From a checkpoint of a small image diffusion model.
Model: 9.39M parameters, 32-pixel images, arch dit, patch size [4, 4], width 192.
Training: 14700 steps, batches of 256.
Data: trained on photos of arthropod specimens (BIOSCAN-5M), 19.3 epochs.
Rows from block 8 of a small image diffusion model, named by matrix and row number. Rows with one number belong to one neuron. Each number is 500 + 25 x the weight over its row's rms, rounded and kept within 0 to 999. All counts start at 0. Numbers have three digits each.
After each neuron's rows are labels from the 100 images, of 14848 (inputs lightly noised), where the neuron reaches its largest size: "responds to" is what is common among them. Only what is clearly more common there than usual is listed. The data: photos of arthropod specimens (BIOSCAN-5M).
# gate: MLP gate (model.blocks.8.mlp.gate.weight, 512x192), inputs 0-95
# fc1: MLP up (model.blocks.8.mlp.fc1.weight, 512x192), inputs 0-95
# fc2: MLP down (model.blocks.8.mlp.fc2.weight, 192x512, transposed), outputs 0-95

gate.64:516520430481552474523458529470480513530506493465500474483512496497498501495503518517512509514499522482454472567503480497490472492496507527487579485508481516488518467480507475499547468509507541478517483519483489551493515510492523496490485512501562497475526503517507471502434478474486491489
fc1.64:518492544517479503497512495492510492471531478493484566494471429529513510519492500472492498521508490524490477482487499480517523501499483500498518484468531512512511519522460523503535509466536510488517546531472494498457502486527500506514485425469487478480467481525476512459478527513551511513
fc2.64:516500499479530507509511516550454510502459479489463499494478423467495547503517518536500486477512491468500520450520499503528469482488482463504533511493523510475484501507485537493447493559540512498547517518515503497497468511533492524481508472483508499457490498510489471509474476524518449435
responds to: order Coleoptera

gate.86:551488500491499492526501521540462484480474511534488463510513465534457454489526492474525480513505536491489492506525479525489495442460494479486485432559493477480466486477495545494501525506479488484491513488546514459490487520514475494522505519489469517487522475453518467497476454527459567479
fc1.86:511479458473461491500555519493504519481512521509497519513490491544478522488453524487469506510500499491480471529509535512474522484463502457482493544463541549533537483450513513500481479517490523532516505478496454518496484440486503501498470506494505511508533508483473509496485414475496494525
fc2.86:447517473465492489520481543518511495530544491498513517525496474564495481502493481520479534507502456497538531526506522477494489510494527483480483480490481504470507541501480491480448482495517530491517480464514529434492503500531496455507457467496479481511541539452498498485478492484493533491
responds to: order Coleoptera

gate.29:519526523491513489496521520533459478478490475531514492496499492483536482526467547519467461525472447502517493504499481448469489461477484487484459506453537488475494448522527490486498520506466507522486513490538489497462566505472489527514513451490487482442534522481496518517495505502454492557
fc1.29:502529491498515517545505523520564476493483506536476471517509506521532499504529533550500535529477508499517497484499467525490469501515508518495498485523499471509532503477489502488522510499454517485501508507529513463523472513512492498464531505503494480489530506486548496477451477509477485482
fc2.29:473515490545505458538499507523487510515471473497460536494513497530483482497524434493490506473493539498471517515544502489536508454506492505474501501491499479519475445477527515516447500502527509511517455487497538470470482468494541497464454476486480480438535485510519511491502470495532537487
responds to: order Coleoptera

gate.111:455485491499533464491515498536508510486512498471488523488517488454460533510517533475519520506500471512537472483542498474503484519517480465510483523538503460510519545493467502491525446495463523492496478503537499523524512486470519503487507493496524546455478462477500514472451517503475507450
fc1.111:454507468485490520534486474542510473498500507490532523527525492514444531491479500495537509520519533520518531504431495506454501527484512526493535510474531526489457518453486476507489492422493444485471470505474477503503497479494500517490485520494493563474514516489508498449526465505467514474
fc2.111:469484497508521503474510543507495510486496467533460489528500493512470492460502511471510530523446496480515527458496519558478518491499522518510519483481492564482525524464491498524483515485499503544515448539546485462483488542506515516472490519492489514493517529509492487486548510524475501509
responds to: order Coleoptera

gate.116:509468532503502503481493529473461533533493511472510492546514487483497508563482521460492478451477477508522490509489449465485497508482478519497506542483492521498526491503503489510481491485502499488486532489487508506491514503468508527523453475483506470512501533450517504537450479496493488482
fc1.116:496493519463504501479499453500485524499557492545509494456517501479481478497512480480536511511525499513514521502507504520470506529492499494476494495482537433521467528514473484501535505477511467525489552484512500463509478432499495513509447485530488495475515489497495506503499494499497503556
fc2.116:525478510478486529486504484517480452498514494546496508519523525484480502516485457511475492488457490508516500543504528521528519515503497484465528532503532509513525524483534485466505540505548491475519533475479492500478494509527512504529444547502519506484418487521543456478522518457522543464
responds to: order Coleoptera

gate.118:537452477493480443538446500474476517527473537505525493508519526502469528490462485507539483508483505501499482528545508512509472467487506517530507484501517513463495491533497484482510477481482538505466514508503513535526511456516503525517502548548503476522529503528471475493534450455486498482
fc1.118:496482480439504486490472475450541517507513524498468506523509479512495527504478534534488493488511459500498476499459493513466489489479523526494505484488506529527486448511579488504517461494485513504506507536501502502543476509491496517463506525490515509502514509493447490487490469494516500488
fc2.118:470471468459511485521447472462536513468479504514453499503518529513536510476493473519539500509523470464454491475488495510494465488498487481482478475492482529497573512521496472464521496507472471498517517539510485475528462460539496502485509557499473490544503503500525460513488508498458523472
responds to: order Coleoptera

gate.484:539450466504473539428496483480525496516490511505489470465483554491481487498518455480523457494526526527532480496499536495531481495524520482513478513506480515485448528468499472470507505509492492477521546472535478546522540494503521469526495536461501514511518528460528523504427496524502471494
fc1.484:468463499498494523492502514493525483490493481507514498512473495484490521542465525519539495480489528449502479523517539485507470449503547511502521519479497486504492496483451509562520526530513457506514472520477461508508490546492552507475493537486491578519505530534498476546484546508477508470
fc2.484:502482487547480502496497491471513503422468547546493514491540476504498510528488477515518505538532534468512517513565498494447521471483505510533467492465483477516539515482520458507520500521505510464443487485481489498511492493513483490496438456495495482525481500534543498499519528470509515504
responds to: order Coleoptera

gate.199:534494503491515480496403501493514478502527510510499534460495523518512527558517464498506508513463587513494507497508519475483498487488494496507512519495489507517503500467511472510526517525520471485490499515484508526510509480541508511490496543518505535496513463547472474510498571452510451495
fc1.199:496458487510491491510450508531489508486526507530525506458489547476504489521457536489509509522514594491533497499513490465461520525527499514503518509478510489488471513492505504554522522530517475542497549471484519554499507494527506516478483549514481530509504506564468478515503530512513490471
fc2.199:476501495552494472512513512491470511494530481478504521519523487452515492475557468458500505501511523420516500556494489507490484480505496487545477507479486457563487478434502484535475540541531487470519503497454507500507519493473495513529486481504496486523511537535490499496563498501482519481
responds to: order Coleoptera

gate.382:542481543522507537509481461480499506513511525439480494526523531510487492496505490503487474446561530463505498523525572533494477489462474503515497485492519488469482499489476504528471511429501542495539484506553500531494488489474491458511502466494514480497496492524466506488501490477502505502
fc1.382:491475536537533521464519482475485453520415483520549487529504496471486504515463528471489528503550559525542547472521470503481466456515477516487512478504512478488485505494483505495470486477509446518470544474505476479517437476494459473534539527507461495503503492518525521517502496529500497507
fc2.382:485499513522479491487513458509499451471510499507502478525483502465473501517528483515493529497515521504502509498454454476495496465508445476525467476521503473495482469533511531497508560484472484481515472465539518477494492473493541462506518509495552530522508506521459492535499480518483489491
responds to: order Coleoptera

gate.160:480477526500505446527510485512507528489502517477484499508501517454533525517506511570527498520489530486478453484510494505496537512504463505543536505471484453520526485530464523512514498512497489453514514552492491512515483476519479494477534493503551452496470533478545501490522500451523492502
fc1.160:488548538500536504493504549489484481544459488484478495508491510516483533501492459479516519513504497492515471504491500496493487477498469480508519485521511491511470481447508469481506493520544530521518458505513485498468535491511500513543459474499523526466508525515477450511504454528501504563
fc2.160:487486490514474454497504452520488554471496493555456496508500503521495503491490489510512530532526472536525477495493487492476489506511510452507520500492529448506478474494491483513536575490495534481473470475484492521514512474469509520506493497450516511511511516495435531530557501503476500477
responds to: order Coleoptera

gate.187:551489499489498493545477516494487499528496489476435513501475489504529482502525474509500498531468520472507493551528473486501439500521486456484499486479476512472532475517518496450525491506510553509472480495491497485476529521515539518467543505473485459532526536508482498477437522548529461528
fc1.187:508476506467496497491467480479523504502510444507527494489543561514545490536517522522518459530462535457501522474491525478476502482493482477504474497477451506502525556523474515493494442478524503507500491497516475448467514487473524474513510538494522559525529586544470515507536516460523480465
fc2.187:514515505529517507483505518522465494525460517506503559427504497522490514476535470529517475561528512491495561511500541493493506534508507468473496500500483518498496539513547438480450487477563504474487504489435435518547498544497516512529493497521499517489472507482497532483506501470524502547
responds to: order Coleoptera

gate.258:447477537502487522504537461512486510505504511482510492464509524527436497454478491508527475487492515504482527444453522513488518489514534520508460490479464489485502493491539489457477480531540522486481511471496510509559491513513488563489497498505539481533540498532513440526458503505488499498
fc1.258:535559485454454497531511490517519509474468471499469546512523466477513521512531506515538523501487497484506415480512505529487508475494543482499504488478473517490485499487476511572553496526501505491532491508497523539516553466516522508455492510506524496500479500493520500489525472504497484518
fc2.258:503513489527499497487477523500514496541547463487471481525467490513483487485508491524552462521488500488509489490490506499486499501520508490511486493490492506499463462509518532506487509473524490472504483473477475541500501522427518450543495519499508469548473494493524543468488499484480475534
responds to: order Hemiptera

gate.371:486490478505511473504520503516493508523497535516511536505480499528516466500507558476481467508517479498527524486552469491472511470507519503515510453429508502468478533469471472449463547499525447505517546522539497525484524553510528473480488492510499495500506500490552522501550505483489493495
fc1.371:471532504495492535485506474542482490483524478491505508488524446511477518484462500532504557472512479509542534511501470479500515534484523523559493477520529476490479478496500466475482493518507505508532472519464525535493545493514473509515555532486496512479492526473487474511487482545463502476
fc2.371:528539513510520452529503540507525487501502535541496504478505557446492489521522509521485499511509500465482488472535516463504558523459495484503469530468501446478490547454496483476499523472487505506501528512469489522481467497495500489508529476527481491513459531519522489500495463529493531494
responds to: order Coleoptera

gate.418:534467494524526519515514502503442527529486536479497510482515509492467528500545564500501521469487516507487508484505513496478533437527465498505486500474526508508475536511537456514516527523471464462485486503472511490549545531460486511523531487537495499500508507490534467483496473520436518531
fc1.418:500476534456475530447507482483488527503456524517500528483542527489486495520484522480534500503510460499505488431482489488563551490520505482528501515484494510521463514526535493525510527513514457495509504481505508500495491522473495541466526508524477459504478533516487502532501484509475517474
fc2.418:484491491505498499457503515473539586459482495484532521522526536492509541513490516539455504497493508498479508510455469493458528503505559489499502501479490481484523477506519502532517504563482525553505487519541470544512485515485512531505499501486492493551490548517452485550506485466536491563
responds to: order Coleoptera

gate.463:519494481530510469532452528515495555513495497470490473538517461496502541523479520502497504487504491447527482529542495528487492492583516547477501503477517514434518510496508480483484467520488544509503507522468467477477472547488533511440531510498506487463457497478467483490538517491503465540
fc1.463:502541488498477508483514493529503492495491528492494475485487507500525503514466517510473463533530562536502524487457498488522485481462520507533526516491491508472506476506519496499500541492510529521512510492478451533510504528495527534517485557479493497499497482498467542536470472497548490543
fc2.463:525511531518481535543499519507492503485504543484500411439510441488474491519495522483524508506477551502481464534495500521523527528511475477456510524511475458495495525531511496521500463500496520476513464490489483537468459497524494497512521483537538469426524495465489491485509456493552536472
responds to: order Hymenoptera

gate.388:480477508490484510484476509475493441491491499485513497502492451553462494489505511515507487517480459518498492525524504486474489485492498433474527479522450506494491537504478483473501488485525504499492500523466454515490528500484517493478505522504462535506535514533526446506532496465466519464
fc1.388:466477486489517496514497517510477523504488508504483472525513481548555506474474516528523498505515516463490541482548487457496528503520507480509507472463495524483487545491512493496521521555497499492505489491506482492458485465522456501528520509508508516502497457496525514542498491514507512481
fc2.388:518528465508535511472521486523503456485492497511489457526487515486526553510501450487474497509510496495512471452529518510512483509455490448493525514485491563500487494531481567494487505494480502510472566525497539460488487498507522465495531499471483478494478494526457441496498448512507434484
responds to: order Coleoptera

gate.179:500474486474476461499491503522519512453500538500488512537493478473526511471481502503465509457520511528497525519483498514476522492495558527512456467474542474523464504486463489489510476507493512575499507454524488536514508519459480493496502467538485523525535509489488496488506495539501484558
fc1.179:508488469521493496505515498471497521539527459493490505527485447505457502483493509469524492458513474476478528495503483495506527491508479506487539520458514431485513467533508484439536509500430480450501481528507539501480507488486492521512490448465515469479486491493498518530499490489498522496
fc2.179:469522488529513513501470493483453479516500473481522514510466515487505519475490521474451490486477464525491534510469518512491483490531564493553524453486532478478502466468466495457521550488515541514534488564494502506481511456506549491479472523478481536471507496517469472488527512527489491519
responds to: order Coleoptera

gate.381:504495551504511502539477450499503511508459510481484489509473461454484497535541465488482471524512501497488480505527453467497516518490523497528526507500473456494514480542490487504503515505515467497516475518467495511501520508510512443490535502494472496499474530437474450507519527508506492514
fc1.381:474486510449451475426495437528507501509516536503499515525512530517516520480493540486478488527462504502532508446456459508488500493509529528550510474504537492519489492474492540501510537490466520497508537503467465548502471496504536489504465478513526473524525520499499508478515478504523489484
fc2.381:479535513511513494522520464506481508540514503530481464464491502505508493498509480457531456499524511506472497538516558513501463500518491480540518505520497518468511481517501520494524479500495537518485490476493505497490500465509513431553497515469560523486508525471546423482513496487466531469
responds to: order Hymenoptera

gate.7:457514526521532474515498502467512487516531450482489496478514499498498469518505483527505466532478534487487498537510521464506526495513479471457510537536493491513498485489488530502470515512506465500555508520490523533520502490496464490478508531465511432480519490525532522435534482520510499457
fc1.7:509495522511534502539499585485521495472543477545491525478494531513506540469545523498466503517474505492478493482531523466482529478530509507486509503526459482523503474491523497491525485476486499538512478530498524523489498476486465524476491515491476518475557494527539547457489508526490463505
fc2.7:495518501533506473526502471495497519483505539525546516514511499517471455456502512478494474500521524481530472480495513495539507486450544438518509450514504508528534471506549529521477501483511502466502483489509532480490508479504519489464505490509469543498469503469507534447435499489499481528
responds to: order Hymenoptera

gate.192:530528497481511534520471494493515521456521493513503487514465525526496498531552548518438509509479487483529482478485482535488474524513543548530520479509553487498508476556540519511522537502492538488543547479489494482484492514516524535510495474512526494519518496513485470474487533481529489533
fc1.192:514497472512517514503495510452529513482511481507438519508474427507488540504531476456468473526488497511496469457493475485458541486525517503539473477518512478506512513486518445534532552484496500502471533530554488518480493530488523504541482543547513489512513544492451479495514525534498524482
fc2.192:487531494514452508499488467507508459491543534515501487520492483459517479458529471511500510493499475532480514520521476499499501485492486473479493542481513539489497529533442507502506452514471520501499516541524483517506528489513531510479536440545530466505505503502526529497411514518527529503
responds to: order Coleoptera

gate.474:486492497504487518496472487525502492499537506494471459507462486528561493505489490511445503520493511454461492491504527555508541493483514507508517461514488505508498484516496540494519488482529513510501529514483489538523428549526513493514510527527485497463507534481506559538485472468536495487
fc1.474:505511453455486527499531500521476463505475532494513490495512498483518445485484543456490467515499521497465564465490502478505514506491479498501517524473484472474503480512489478501480476463475489484526520462511506547509461493462444498513501488518482522482490471515486493524493497508483491503
fc2.474:484505494494503489461492510550534491503470517538509511519518515524497510511523473497521514517513437475498552503509491500518517506474479501463455507537500500506482506476497485506537501488484503487503473511533494518458491513508456465534484507548507503508508545507463545523466503481492522538
responds to: order Coleoptera

gate.447:530451486515512456523508503478478519508518449464511495511524541489500512520458477469536497474476514525481524523497518479490490506510531527532535453484478517505452514502528503499510483505483486444471529562484508512466509511496425503516545566504459516536499494502538485539533527522520492492
fc1.447:520467524499468501487494521488526491499463459525471477485489503436485483499525496477505508469551479507507505522511532509480496473552501532517535492470498493504489520493524504504540533458483511476524522528546484541495516503501527533482491506531504521509451480447525454486527485508481522517
fc2.447:452477475518512510553493537523474439507496532522500520445477544483521523478499505505491431507465477513509510477499546501451432488505486473502491481491511518505495537477471477478542498490464517548536481497508488481517482482533496449499489535465517523535509475493493466523468553478476528485
responds to: order Coleoptera

gate.132:455489556489522521524521477467465498506491501535519486492508479469469483542495562477454433504458499493552490513474495478485464488508517506511458534514505499494503500502477479510480512487488485491524585502540483502536458522509541468510504511505446556513540513530495479494527476515519469498
fc1.132:463553456484499522483505495519504495508485492534486471549530564522509475506458527495521494479476533517502454512521513486458461517506518474498501476511450530532514472514518447497442528504513496526510516513510512502469524465498500485506506518486517543529502509491501484506522473509514461467
fc2.132:540456545511525485488530503482530481511487527510491543552517470513511479552452456501504530508481506504528500508517501495504490490527486485530517491504502491536508494521512503467492513531541465506478458491500521477469464493502485482483486482505499448538506506490485504476521471499542519505
responds to: order Coleoptera

gate.348:517484492486506534526528531489523492516529534483503505516510489526575546506539518506524511525479464526487466511491485529507525468477506529457498499503517481436536465510461515529477487516499513474550528487504459502508527513510520492517480496499479482518568468517473503488481498501481481549
fc1.348:462499515526508538509528474469499492477516499512487516481505540509510501507516509524526489540541538526521499496494510517530511509447508515448467488511493521521470547513501538477474505524479500505507533530487518460498464508492540530503476491508520486540486444441483439480490515557495466487
fc2.348:498497504481466513528457510527554487492518478467501487514487514491494497513522514492453485531507529494534487524560494465485479492499478499520475515507494561503480515498505504496517505474454515522521512450498518516474476502500486479498478534519526500460500490520504499464505481492479465508
responds to: order Coleoptera

gate.378:520470476499488508505481442439553485480529460438469522507497469517514510493496463507509444548503547505510485511517543482483481491524508513507537518462514539474510510511488499523494496500519491479503494503452517528468510452513524479441534498530494517516497516495468489446499510476476513490
fc1.378:539453502490465491505473563461488502484484456509486487477496470517492526515503498489512511557492527499509486484524495501476480466507509500507507503453514489464503475520514491497520481483500472497509496504473461488469459468504509513474579472498508549522502556497528497493514491512465516473
fc2.378:479487536495472543528506451476502549458507471526513528544518496483492513472440506529532528491484527508520505502505468534476506473469509482481509532544504469499540509502497479548486510533499493500520499509485495529481517518506505522456516482549521498497484483570533461473507529523496523474
responds to: order Coleoptera

gate.424:474493481519499521527475522509500486544540518506510529491510501521470510498515493522508508507515502496461505455498534466518518531535510474492495500506444511476520475467497507515508565506485490515523487473520527521503512515519453500493511528550457487505483512477495503552467510495528480521
fc1.424:510488504442491520459493460506487485451437524511508543504513493489493508483483488549475487533491506477545478476499534465503471480506456507524479495496537490489487483484513491493482505494459495529526522481456492519475500472487547523512496509511480498542532513506490478457474515466528521487
fc2.424:521512518469498514451496513514477532462472520498515519487506452465531479490487524532469554484496498515474523480522469527500488522508513487568522460501469524505489492475460500501504510512533494479477485456472493507490466556545511525517493484546523474453497523519496541479528534504530482514
responds to: order Coleoptera